config = dict(
    model='sound classifier',
    dataset='synthesized solo parts of chorales (CocoChorales)',
    train_examples=39062,
    gain_aug_db=6,
    noise_aug=0.002,
    n_mels=40,
    hop_length=160,
    input='log_mel',
    spec_augment=False,
    win_length=512,
    targets=['instrument'],
    num_classes=13,
    arch='conformer',
    norm='layernorm',
    hidden_act='swiglu',
    mlp_ratio=2.67,
    head_dim=48,
    fused_qkv=True,
    qk_norm=False,
    layer_scale_init=0.1,
    dropout=0.05,
    inner_norm=False,
    moe='top_k',
    drop_path=0.15,
    num_experts=8,
    moe_every=2,
    expert_mlp_ratio=0.5,
    experts_per_token=1,
    shared_expert=False,
    subsampling=2,
    layers=12,
    width=192,
    positions='rope',
    kernel_size=15,
    loss='cross_entropy',
    residual_init='none',
    optimizer='adamw',
    learning_rate=0.0018,
    beta1=0.9,
    beta2=0.95,
    eps=1e-06,
    cautious_weight_decay=True,
    max_steps=3400,
    batch_size=64,
    epochs=5.6,
    lr_schedule='step',
    warmup_steps=170,
    weight_decay=0.3,
)
Rows from block 7 of a small sound classifier, named by matrix and row number. Rows with one number within an expert belong to one neuron, the router's apart. Each number is 50 + 12 x the weight over its row's rms, rounded and kept within 0 to 99. All counts start at 0.
Before each expert's rows are labels from the 100 clips, of 14976, where the router gives the expert most weight on average: "responds to" is what is common among them; "lies over" is the class under the peak. Only what is clearly more common there than usual is listed. The data: synthesized solo parts of chorales (CocoChorales). In brackets: how many of the 100.
# router: router (model.blocks.7.mlp.router.weight, 8x192), inputs 156-191
# gate: expert gate (model.blocks.7.mlp.gate, 8x96x192), inputs 156-191
# up: expert up (model.blocks.7.mlp.up, 8x96x192), inputs 156-191
# down: expert down (model.blocks.7.mlp.down, 8x192x96, transposed), outputs 156-191

# expert 7
responds to: viola (75); note G4 (63); note G#4 (37); note F#4 (27)
lies over: G4 (62)
router.7:70 44 61 42 41 39 33 38 30 65 45 43 60 39 59 53 55 32 67 59 50 50 44 47 65 70 70 55 54 33 30 61 41 43 47 43
gate.25:42 49 48 46 24 37 65 63 32 62 55 41 47 74 71 47 53 54 65 46 55 60 44 58 36 73 59 60 53 37 41 47 47 67 59 57
up.25:66 56 60 49 59 64 35 48 58 36 36 70 50 53 46 47 48 53 34 37 49 51 48 49 50 27 43 50 59 64 55 47 56 36 55 75
down.25:48 41 59 52 56 51 55 51 62 56 39 44 54 49 21 45 35 53 42 50 51 58 64 57 58 38 38 58 46 59 54 38 40 39 36 61
gate.26:72 48 61 42 51 51 26 48 55 46 52 54 47 53 48 47 56 55 55 68 55 26 44 58 62 45 47 56 49 34 37 48 63 46 49 50
up.26:32 49 36 58 53 54 61 39 51 45 70 65 50 49 65 54 50 38 40 51 35 64 73 35 31 59 35 50 46 38 59 38 47 60 55 68
down.26:46 36 39 58 53 52 51 52 34 44 51 51 42 48 62 45 47 46 44 39 55 67 57 48 45 56 38 53 65 14 33 53 29 43 32 65
gate.27:62 58 50 52 47 59 54 43 59 42 51 36 41 50 40 58 43 64 61 57 45 48 52 58 37 45 21 42 67 41 64 46 65 71 54 48
up.27:56 51 45 45 58 72 36 53 55 56 47 47 40 52 30 53 64 50 72 67 75 35 47 46 71 61 47 53 60 37 44 61 58 42 52 61
down.27:51 53 33 49 55 47 32 33 64 52 59 65 60 39 51 54 55 49 41 30 56 62 60 48 49 57 28 58 71 60 59 51 45 32 51 59
gate.28:52 48 63 45 38 43 55 52 57 66 77 69 54 39 65 32 55 51 49 71 60 22 43 64 66 57 77 31 52 64 37 48 30 31 45 51
up.28:69 36 46 47 56 49 29 68 65 30 50 45 47 43 36 79 58 56 53 40 49 64 33 42 42 35 30 80 43 56 64 55 60 64 42 49
down.28:27 46 60 45 46 43 50 43 28 83 58 74 50 54 36 56 46 47 52 49 33 54 39 37 37 61 43 52 69 59 17 26 52 47 63 51
gate.29:29 42 35 61 45 58 53 40 45 72 48 43 57 48 54 38 50 45 55 50 61 57 55 56 68 44 55 45 37 64 23 61 33 44 47 40
up.29:47 47 47 43 49 59 51 42 33 69 41 46 57 51 64 34 54 50 41 42 57 40 52 60 55 44 50 57 40 62 19 57 46 39 67 38
down.29:64 42 42 28 54 47 57 56 54 50 50 38 50 58 45 56 47 82 56 29 70 62 48 62 38 27 79 56 56 39 63 56 28 38 53 66
gate.30:59 57 56 21 68 49 49 58 50 66 35 22 56 50 59 37 42 43 68 38 68 38 40 45 58 47 63 54 55 43 51 59 44 47 58 44
up.30:60 45 57 60 47 48 35 52 50 39 69 55 40 44 46 52 63 37 34 77 59 45 46 55 58 61 49 42 43 52 52 63 43 48 50 67
down.30:68 40 64 41 49 47 72 45 56 45 44 43 51 48 47 37 43 45 54 61 52 49 58 72 64 33 52 66 48 57 72 28 47 53 48 60

# expert 0
responds to: violin (100); note E5 (78); note F5 (42); note D#5 (33)
lies over: E5 (76)
router.0:57 49 49 46 30 56 52 54 52 43 52 47 55 40 42 28 50 52 36 44 36 67 30 57 42 48 57 53 61 53 67 75 52 50 34 33
gate.0:35 54 49 49 46 36 55 54 46 34 61 66 60 72 66 45 52 60 29 42 45 34 81 53 76 35 50 56 70 62 40 46 42 33 47 67
up.0:76 52 51 73 38 48 44 49 46 26 63 71 48 50 47 52 45 58 60 43 42 45 52 53 56 51 38 64 63 29 64 51 36 52 59 45
down.0:41 43 56 48 37 46 50 41 52 37 42 40 53 67 48 64 44 46 56 50 45 35 58 58 48 62 54 53 51 53 65 55 47 41 70 58
gate.1:65 56 45 29 60 67 41 56 54 57 57 70 35 71 56 66 41 70 50 59 43 43 55 62 59 69 61 55 69 65 62 51 37 57 58 58
up.1:49 41 47 61 33 57 48 53 60 44 50 63 40 59 50 48 49 47 23 43 28 39 49 40 40 43 46 58 45 32 49 48 63 31 39 46
down.1:40 53 50 64 56 49 42 39 58 52 40 45 62 50 41 60 68 54 58 71 57 62 35 45 32 61 32 68 27 56 45 66 65 77 37 41
gate.2:23 46 47 86 44 43 80 48 39 60 67 62 53 64 45 39 50 69 57 50 52 44 51 57 45 56 50 58 59 49 47 67 46 61 55 49
up.2:78 59 52 31 71 68 43 40 52 13 45 55 57 47 55 59 47 65 50 63 33 58 45 52 61 49 45 57 36 33 59 32 59 37 49 39
down.2:48 41 36 40 44 56 66 65 67 26 48 56 43 54 42 53 58 45 38 74 64 30 55 69 48 26 53 48 39 61 59 54 19 16 42 52
gate.3:87 39 49 57 39 33 68 36 52 61 60 35 52 49 48 41 60 47 45 51 59 59 55 34 38 31 51 54 45 78 76 42 60 61 63 29
up.3:69 37 52 65 26 47 68 45 44 43 72 54 43 56 68 40 53 44 41 49 39 56 61 37 43 39 49 66 40 62 67 15 45 72 64 50
down.3:31 41 37 57 47 26 56 34 52 71 56 49 44 54 53 40 53 57 38 18 66 74 52 33 31 41 55 43 45 64 59 48 33 55 56 84
gate.4:58 46 40 40 60 62 44 55 45 54 35 48 63 36 44 44 47 41 53 62 63 57 35 54 62 52 42 57 56 65 51 64 77 48 53 22
up.4:64 42 47 26 60 65 36 55 47 45 41 50 71 37 45 41 48 44 58 54 56 52 35 51 60 40 52 49 68 69 66 71 75 34 52 42
down.4:48 53 49 34 49 75 49 49 34 29 60 60 53 58 37 51 54 73 64 61 56 38 49 66 65 30 56 46 49 45 43 33 62 49 51 41
gate.5:57 45 47 29 55 67 42 55 51 66 36 50 76 38 42 34 48 47 47 54 63 49 36 60 60 59 48 42 58 71 53 59 78 38 63 37
up.5:57 43 43 24 60 55 45 62 50 39 34 41 69 48 36 40 48 48 42 55 73 49 40 51 60 44 48 35 53 69 55 53 70 37 52 31
down.5:40 60 71 43 48 52 48 57 53 49 60 46 59 54 31 46 62 58 72 72 38 29 59 66 52 39 63 64 39 54 59 38 63 51 52 32

# expert 4
responds to: note D4 (44); note D#4 (39); tuba (36); trombone (27)
lies over: D4 (38); D#4 (25)
router.4:53 50 31 40 38 20 44 50 38 30 31 57 42 53 43 45 53 65 61 50 33 49 42 49 52 87 48 39 36 19 41 59 54 77 32 42
gate.0:61 57 51 29 63 39 55 41 57 61 41 29 34 60 54 58 16 49 67 54 46 52 39 44 65 35 46 48 54 41 53 64 25 42 49 44
up.0:51 56 57 51 48 31 43 30 59 56 70 39 34 41 47 36 52 43 42 56 49 46 46 45 49 46 52 45 57 61 40 52 57 47 40 43
down.0:47 39 76 65 31 77 55 59 66 32 56 52 48 49 49 43 65 61 81 61 58 54 36 36 41 60 61 63 67 49 65 51 67 70 28 35
gate.1:43 60 43 61 61 46 42 49 44 67 47 55 54 44 37 47 58 76 51 50 48 58 55 46 49 80 47 66 44 52 51 29 60 52 38 67
up.1:53 62 44 70 46 50 47 56 49 75 73 37 56 65 65 43 36 53 58 32 56 28 53 47 45 58 49 75 42 58 44 51 67 53 45 43
down.1:51 52 47 47 51 31 48 58 36 61 55 61 54 28 76 37 47 21 26 35 41 50 60 68 38 53 41 41 53 52 40 27 35 69 41 61
gate.2:44 33 34 47 49 51 35 42 34 59 51 54 53 68 72 41 53 36 51 63 77 35 43 66 56 61 44 44 61 31 61 30 58 41 38 58
up.2:49 43 37 54 39 41 45 50 69 41 57 38 43 67 58 50 66 39 41 51 39 51 49 40 53 60 56 56 43 47 42 60 45 34 38 43
down.2:48 59 47 51 39 41 74 68 53 35 43 33 79 49 52 49 42 37 58 65 57 34 60 48 53 42 53 60 65 59 53 70 34 52 36 34
gate.3:53 58 48 52 46 54 59 51 71 53 56 62 44 56 54 54 24 35 44 50 57 31 52 37 45 55 58 37 49 47 47 56 68 53 32 52
up.3:54 48 58 37 50 34 59 46 73 43 17 56 60 47 42 61 57 51 52 55 49 51 67 39 61 56 67 50 54 59 34 46 63 29 44 47
down.3:45 42 67 54 54 33 68 51 54 55 47 27 33 40 73 61 27 84 38 73 63 67 37 57 52 51 41 57 29 52 69 60 47 65 39 50
gate.4:50 53 51 42 55 65 51 52 42 68 30 45 38 71 42 43 52 34 58 43 63 40 27 56 37 53 53 50 59 67 46 56 46 38 40 69
up.4:49 57 68 65 50 61 61 21 62 54 62 50 51 72 42 48 39 59 46 53 79 55 50 63 36 51 57 51 56 49 49 59 19 48 50 58
down.4:41 54 54 51 64 45 41 54 55 34 54 44 32 50 62 57 64 36 53 38 30 33 67 38 56 91 38 56 65 34 65 64 45 55 61 40
gate.5:68 51 53 42 63 60 75 44 36 72 32 42 60 33 46 52 54 66 54 37 34 51 63 62 65 40 52 51 35 78 85 84 53 44 50 55
up.5:41 47 63 46 69 46 36 44 51 65 65 81 46 46 70 57 66 25 66 50 30 58 40 45 65 50 62 36 59 59 43 17 29 58 47 70
down.5:54 50 34 53 77 45 47 49 51 54 54 54 35 33 64 49 52 49 46 53 33 65 65 32 34 42 51 26 43 42 41 45 61 24 54 52

# expert 2
responds to: viola (90); note E4 (70); note D#4 (48)
lies over: E4 (61); D#4 (32)
router.2:57 51 50 60 35 44 56 63 53 35 59 51 64 75 44 62 62 57 53 53 42 60 44 57 29 49 57 58 45 29 53 62 29 49 51 65
gate.25:57 48 44 63 38 56 36 78 68 34 43 46 43 67 32 61 42 57 59 26 53 59 36 41 40 47 55 45 50 40 57 56 47 45 42 69
up.25:45 51 45 53 52 29 46 34 49 57 46 59 31 43 58 38 56 42 50 61 23 36 62 53 61 48 40 36 48 52 46 40 66 43 62 28
down.25:47 56 46 66 47 56 48 49 59 37 42 34 73 61 45 42 59 34 60 73 39 28 45 49 61 46 53 62 47 59 55 52 51 56 52 50
gate.26:58 50 47 51 38 57 55 64 46 38 61 49 57 73 54 62 44 57 53 42 60 48 54 72 62 41 74 50 54 22 64 58 32 44 42 76
up.26:41 48 42 57 52 58 58 46 48 43 20 34 56 42 30 50 57 38 38 36 63 57 20 33 32 51 55 56 44 53 35 72 51 48 56 34
down.26:53 56 62 58 52 46 35 56 47 73 42 42 50 32 40 55 48 40 51 37 69 69 23 34 42 34 44 64 45 62 34 62 43 56 42 31
gate.27:63 41 41 23 54 57 53 53 55 33 59 53 54 28 57 48 52 30 51 77 48 41 48 58 43 49 64 71 63 49 52 42 31 47 54 39
up.27:55 48 58 72 50 34 24 28 54 69 39 54 45 62 48 48 34 65 61 43 50 52 46 45 62 54 33 43 51 59 44 41 56 49 48 51
down.27:36 57 70 68 41 45 55 48 56 51 67 53 47 43 49 46 48 38 39 41 35 72 68 56 51 57 40 57 46 51 48 31 54 56 44 65
gate.28:52 48 47 59 47 60 60 67 51 50 33 35 62 67 33 62 38 68 55 20 51 63 39 47 43 52 63 48 57 46 54 68 45 45 45 81
up.28:55 44 39 68 52 71 51 62 58 39 37 36 54 69 48 54 39 56 50 30 62 52 21 58 51 43 62 38 57 41 49 74 40 44 42 73
down.28:56 44 51 41 48 40 60 62 54 65 47 48 47 34 57 65 28 73 57 43 62 68 47 52 49 46 50 55 44 42 43 55 44 43 45 55
gate.29:48 70 64 44 28 44 63 63 30 55 38 57 44 33 64 64 59 45 56 60 55 33 47 44 52 73 40 47 60 55 62 57 59 50 72 62
up.29:30 32 46 40 48 73 41 27 48 62 44 21 47 38 48 36 28 46 51 64 54 27 50 28 60 50 66 51 35 61 43 70 60 66 30 43
down.29:41 57 43 48 55 61 55 38 60 43 51 66 33 35 45 72 72 65 43 51 40 49 32 42 39 43 43 50 61 39 47 20 58 41 62 51
gate.30:40 55 46 49 53 64 80 61 42 36 65 25 63 47 59 59 25 54 43 63 64 56 41 72 43 42 73 67 58 43 41 62 45 46 48 41
up.30:51 44 54 58 51 43 26 48 58 54 18 57 36 69 31 54 44 57 60 17 45 57 53 38 49 55 46 33 52 48 50 56 48 52 47 61
down.30:50 37 38 61 44 60 27 47 53 35 45 50 43 24 51 51 45 51 35 46 49 57 52 41 40 47 45 54 43 39 49 44 49 46 35 60

# expert 5
responds to: oboe (89); note G4 (53); note A4 (43); note G#4 (30)
lies over: G4 (46)
router.5:61 39 80 42 49 63 65 41 37 48 35 41 32 50 48 56 66 35 72 60 46 44 39 62 55 35 44 49 70 39 48 51 44 43 49 67
gate.25:56 40 44 65 51 65 40 38 74 32 58 58 43 38 57 46 79 52 23 32 14 56 37 42 41 50 52 49 61 38 44 22 44 58 42 47
up.25:58 55 54 41 53 49 43 54 70 61 30 57 57 39 40 61 44 52 64 50 80 71 46 69 41 45 43 64 20 47 56 60 47 28 56 74
down.25:47 44 62 44 38 69 45 41 43 77 63 74 54 44 76 40 76 43 51 18 55 45 83 52 59 55 60 50 51 33 54 43 53 46 58 35
gate.26:40 57 76 52 24 34 46 61 44 64 41 50 68 60 35 49 42 45 66 48 49 58 38 50 42 64 47 52 46 52 52 42 53 55 55 47
up.26:27 46 66 48 47 57 44 64 41 43 54 45 49 52 52 40 55 56 61 54 52 58 53 49 57 35 58 58 57 66 53 68 29 37 43 58
down.26:50 39 58 46 55 68 47 56 52 44 56 33 36 71 49 52 61 55 72 40 57 39 58 56 47 50 58 76 72 55 65 66 52 66 47 59
gate.27:37 52 36 59 43 72 47 58 45 48 38 52 55 48 39 54 42 34 56 51 69 51 68 08 52 58 50 56 48 72 61 67 49 64 54 53
up.27:31 46 74 65 76 51 57 59 58 24 49 51 63 50 57 55 37 52 46 56 72 61 61 51 71 53 45 46 60 48 60 66 38 59 66 48
down.27:39 45 42 66 57 48 35 37 73 51 55 34 52 52 69 51 32 59 33 55 40 56 55 54 68 59 42 67 58 76 62 70 63 36 69 61
gate.28:71 34 43 41 51 71 42 47 50 56 37 36 56 45 54 37 28 47 51 70 51 28 53 30 36 40 40 50 55 21 66 36 47 47 37 44
up.28:61 33 40 40 72 56 34 56 62 48 31 40 47 41 34 45 56 49 62 80 81 39 44 34 45 60 48 38 50 29 53 61 57 23 47 45
down.28:61 31 30 44 53 48 46 52 62 28 53 41 58 43 59 54 72 71 57 54 59 39 42 43 22 54 52 56 48 35 52 58 57 42 44 42
gate.29:30 53 47 47 35 52 25 50 63 33 46 45 51 48 46 58 65 57 45 33 49 73 49 66 49 65 27 61 67 72 37 47 57 63 80 60
up.29:49 43 26 57 46 47 58 74 44 55 32 42 48 57 58 51 28 74 61 64 44 50 56 48 66 40 43 47 47 28 55 65 35 58 53 23
down.29:30 43 46 46 61 50 49 35 48 53 69 44 57 38 50 45 59 55 49 37 63 41 47 49 58 39 60 71 29 54 27 39 35 35 57 55
gate.30:66 37 50 44 43 47 25 61 48 48 23 35 35 45 53 37 48 53 67 66 54 33 54 54 69 30 42 24 53 34 55 63 81 36 49 55
up.30:54 49 48 26 50 33 46 61 43 51 26 41 60 68 35 54 24 35 70 58 52 49 45 45 32 41 45 40 36 52 63 55 44 37 56 34
down.30:56 38 41 52 45 51 39 45 49 47 44 35 42 43 63 55 73 81 41 23 54 43 42 58 38 47 55 83 60 40 46 56 35 50 49 34

# expert 3
responds to: note A4 (33); saxophone (30); note G#4 (30)
lies over: A4 (31); G#4 (29)
router.3:54 42 60 32 30 27 56 31 37 43 56 43 30 56 35 53 69 53 62 63 40 53 40 53 28 37 39 62 57 46 64 47 60 59 33 50
gate.25:53 52 67 42 40 48 43 52 66 74 48 48 41 37 40 48 47 45 49 30 45 24 79 53 50 41 60 42 52 70 49 46 52 45 52 54
up.25:55 60 35 57 50 49 60 53 49 39 63 64 57 89 65 65 50 63 37 57 68 52 52 79 53 80 54 50 45 48 61 39 62 58 53 75
down.25:58 51 45 57 49 45 49 49 59 49 58 34 41 41 31 44 51 47 47 53 67 39 47 55 59 15 59 60 32 66 48 44 62 44 48 36
gate.26:49 38 59 38 68 46 46 53 19 43 26 27 46 77 55 42 55 61 49 45 47 46 39 66 64 57 51 53 55 49 46 37 31 69 53 58
up.26:52 50 46 63 36 42 50 45 50 34 35 57 44 69 59 33 49 47 59 59 55 61 57 54 39 47 48 70 65 49 59 50 61 47 60 48
down.26:61 47 57 66 46 34 47 54 33 55 51 57 44 54 53 39 47 64 53 46 39 59 54 36 48 56 56 34 34 58 46 60 49 62 64 58
gate.27:43 54 26 54 58 34 45 37 53 51 50 52 84 35 55 39 58 42 31 51 51 54 54 68 56 49 39 42 54 51 46 40 57 60 77 37
up.27:32 30 54 50 35 38 55 45 47 47 53 32 55 62 43 39 52 43 35 57 69 50 54 47 66 59 54 38 33 41 28 47 58 59 37 53
down.27:52 31 56 49 69 29 59 54 68 44 34 53 57 53 53 22 41 53 54 59 43 56 33 42 55 65 68 49 68 49 37 44 49 63 53 46
gate.28:44 30 45 56 34 57 40 51 49 35 69 70 58 44 49 46 48 42 47 44 50 70 52 31 40 55 35 50 61 52 34 51 44 65 50 49
up.28:39 45 62 41 51 52 19 33 48 57 72 56 45 62 54 51 31 19 36 53 55 52 57 77 53 41 47 51 56 19 66 67 73 70 59 70
down.28:50 54 66 49 47 57 37 45 30 37 59 44 47 51 55 60 53 42 67 19 50 61 57 65 48 58 58 33 65 43 47 51 41 29 50 61
gate.29:56 41 50 61 54 52 41 49 64 46 33 43 41 38 46 50 48 56 44 66 47 74 59 52 48 63 68 49 45 60 33 41 35 42 61 49
up.29:47 41 57 66 45 55 57 43 52 82 35 73 48 46 51 47 58 44 41 21 37 66 49 66 46 48 57 43 68 71 45 41 54 76 67 55
down.29:57 51 42 60 44 54 43 49 52 47 49 70 48 62 70 51 49 34 34 49 77 55 51 30 43 64 35 60 51 45 64 39 48 68 42 38
gate.30:47 48 58 48 62 46 68 48 54 55 61 54 50 67 60 58 41 38 57 47 74 73 42 86 45 46 42 62 56 52 58 51 54 53 57 47
up.30:39 51 72 33 35 43 53 39 68 77 55 43 44 37 45 46 52 40 57 29 58 36 47 58 54 46 63 52 38 52 52 62 69 52 28 43
down.30:56 52 45 68 60 60 61 61 55 44 61 44 49 35 49 51 40 37 51 49 65 55 74 55 89 44 45 36 45 89 63 29 30 44 44 49

# expert 1
responds to: flute (77); note A#5 (49); note A5 (44); note G5 (40)
lies over: A#5 (48); A5 (28)
router.1:68 53 53 59 50 55 51 31 31 49 47 54 33 66 66 56 41 68 53 57 62 62 50 50 62 38 43 59 43 43 50 56 41 68 48 58
gate.0:49 50 44 73 42 45 67 44 34 64 33 57 56 58 60 37 50 47 65 29 50 66 61 36 55 58 55 47 45 47 36 74 40 71 56 50
up.0:64 50 58 30 54 59 49 62 69 24 77 41 44 45 48 59 51 50 41 78 52 37 48 56 43 42 45 42 56 46 60 31 67 29 40 43
down.0:53 61 69 47 64 51 45 32 49 38 40 42 55 59 36 42 64 45 34 52 60 26 68 64 59 29 50 55 47 37 61 31 62 42 59 39
gate.1:28 44 61 57 46 62 56 45 45 47 76 67 53 55 57 37 49 38 52 19 38 41 71 71 62 33 70 40 56 34 44 53 48 54 45 50
up.1:42 35 52 50 47 45 44 31 46 67 23 65 51 49 52 47 62 43 63 56 54 75 35 41 42 61 49 39 40 72 56 49 55 34 48 47
down.1:41 49 54 56 66 52 55 65 64 78 72 57 49 45 59 36 60 26 16 57 53 69 34 52 34 24 62 33 45 61 36 36 44 66 44 53
gate.2:33 47 54 52 42 36 39 59 55 71 40 54 61 62 53 43 49 45 65 37 54 52 49 54 53 46 66 56 54 48 53 64 51 61 44 57
up.2:66 47 51 47 51 65 43 64 60 33 61 46 48 34 43 44 41 43 28 62 26 29 52 62 46 36 49 31 52 52 47 32 43 36 55 46
down.2:52 57 61 48 31 58 44 61 62 44 45 52 46 57 43 46 48 58 21 49 63 55 59 50 36 19 53 48 41 43 49 29 53 54 27 43
gate.3:41 48 49 62 46 62 57 63 31 28 70 68 48 80 48 50 53 47 46 59 36 62 69 57 48 37 57 58 57 47 51 41 31 44 48 56
up.3:42 48 42 62 56 42 39 57 39 62 58 55 48 29 54 39 47 60 51 32 37 81 28 28 43 38 49 46 52 62 35 42 50 59 47 50
down.3:62 56 50 69 52 39 71 33 59 65 50 45 42 41 26 46 64 37 25 50 46 67 49 41 54 49 50 51 44 68 40 47 54 56 57 30
gate.4:43 65 40 59 49 43 60 37 49 63 52 67 44 57 70 29 36 62 42 37 52 69 48 55 55 36 54 61 46 44 49 45 55 56 42 62
up.4:54 44 40 51 61 60 64 52 43 51 44 58 61 40 65 43 33 51 32 60 48 56 29 71 26 36 48 49 37 51 29 38 46 49 44 48
down.4:37 49 52 39 49 44 55 80 49 59 66 56 36 63 39 43 36 49 51 65 42 45 57 62 46 52 45 58 57 31 39 49 75 56 54 71
gate.5:38 57 50 54 41 39 53 43 47 74 28 41 50 54 56 50 54 56 68 37 57 65 48 50 46 67 50 36 39 56 37 87 68 61 41 64
up.5:39 43 51 58 47 42 66 53 51 57 35 58 49 58 64 54 32 57 65 41 70 78 46 39 48 63 60 45 53 41 40 67 39 69 61 40
down.5:61 39 54 54 50 37 44 44 35 59 59 53 66 62 63 39 52 54 70 34 36 43 39 37 45 58 63 48 76 47 49 60 36 70 58 58

# expert 6
responds to: double bass (100); note A#3 (51); note C4 (46)
lies over: B3 (34); A#3 (31)
router.6:42 59 58 40 67 57 48 53 40 49 41 46 59 47 53 59 50 55 66 24 26 46 36 34 40 19 31 45 39 87 44 29 51 62 55 57
gate.0:29 40 50 48 58 45 41 50 59 47 44 76 77 40 46 50 52 78 38 46 32 58 77 37 48 41 42 59 45 55 50 35 55 48 64 56
up.0:66 56 51 50 37 46 60 48 42 64 59 30 33 66 57 62 51 28 58 38 58 49 29 70 62 64 63 38 52 30 50 64 42 51 43 49
down.0:53 59 28 59 50 34 61 42 34 69 44 37 56 50 76 53 53 32 50 31 57 53 42 67 41 69 61 40 49 61 49 57 38 36 41 67
gate.1:39 54 63 59 65 54 25 62 51 54 60 76 58 41 42 53 45 35 52 29 37 40 37 28 60 52 40 49 40 72 51 36 51 57 68 52
up.1:42 56 61 51 66 54 32 60 50 59 56 64 54 58 48 53 54 34 48 29 47 48 33 28 69 52 47 41 46 63 49 42 39 33 52 58
down.1:54 50 52 49 53 60 33 35 34 70 49 52 45 44 52 77 34 24 72 32 28 43 32 32 51 66 44 53 54 69 34 47 51 34 63 43
gate.2:46 41 68 42 57 56 25 76 50 35 63 48 37 61 42 47 61 71 55 49 60 52 60 45 53 62 60 43 40 62 37 47 45 52 48 50
up.2:62 54 61 42 63 66 68 53 28 29 67 43 43 56 51 44 51 58 62 65 71 36 61 54 57 61 53 39 29 40 45 37 42 57 40 34
down.2:54 58 47 63 43 62 50 36 54 49 54 64 49 23 45 45 29 52 46 71 69 71 33 53 63 41 40 66 46 46 53 47 72 57 49 64
gate.3:57 48 58 77 45 72 47 59 45 51 46 38 58 55 51 53 51 51 43 35 53 53 27 78 71 45 58 46 47 81 73 39 41 44 56 51
up.3:37 63 50 50 51 48 29 39 49 56 55 34 57 59 43 52 33 35 56 63 62 23 53 27 60 65 56 37 64 42 56 52 36 37 41 55
down.3:46 42 49 51 78 38 45 68 40 50 52 52 49 29 67 52 46 67 48 59 50 59 45 45 34 39 54 66 44 43 49 52 55 50 54 31
gate.4:63 55 58 35 35 50 38 60 56 88 42 26 53 66 62 45 39 53 73 43 53 36 53 33 48 53 52 39 38 38 43 61 47 47 34 50
up.4:50 45 43 57 59 43 34 55 48 76 44 36 48 43 48 42 51 32 51 62 43 34 52 35 53 51 62 51 44 69 48 51 49 32 57 32
down.4:65 57 53 44 39 62 52 65 63 39 57 64 63 41 38 48 37 60 43 55 52 64 72 54 49 58 14 39 47 24 57 60 55 49 56 45
gate.5:41 54 44 57 44 31 50 56 54 55 42 62 80 42 48 57 46 47 51 49 46 58 75 30 40 45 33 47 39 65 51 35 48 38 70 49
up.5:47 42 46 41 56 56 48 67 53 31 43 55 70 47 56 49 52 77 67 53 40 60 69 55 48 26 31 45 47 50 74 39 43 41 59 61
down.5:36 37 64 53 60 73 67 49 63 47 58 58 30 44 31 56 48 38 60 66 44 47 71 35 68 61 35 52 62 50 44 59 45 72 67 34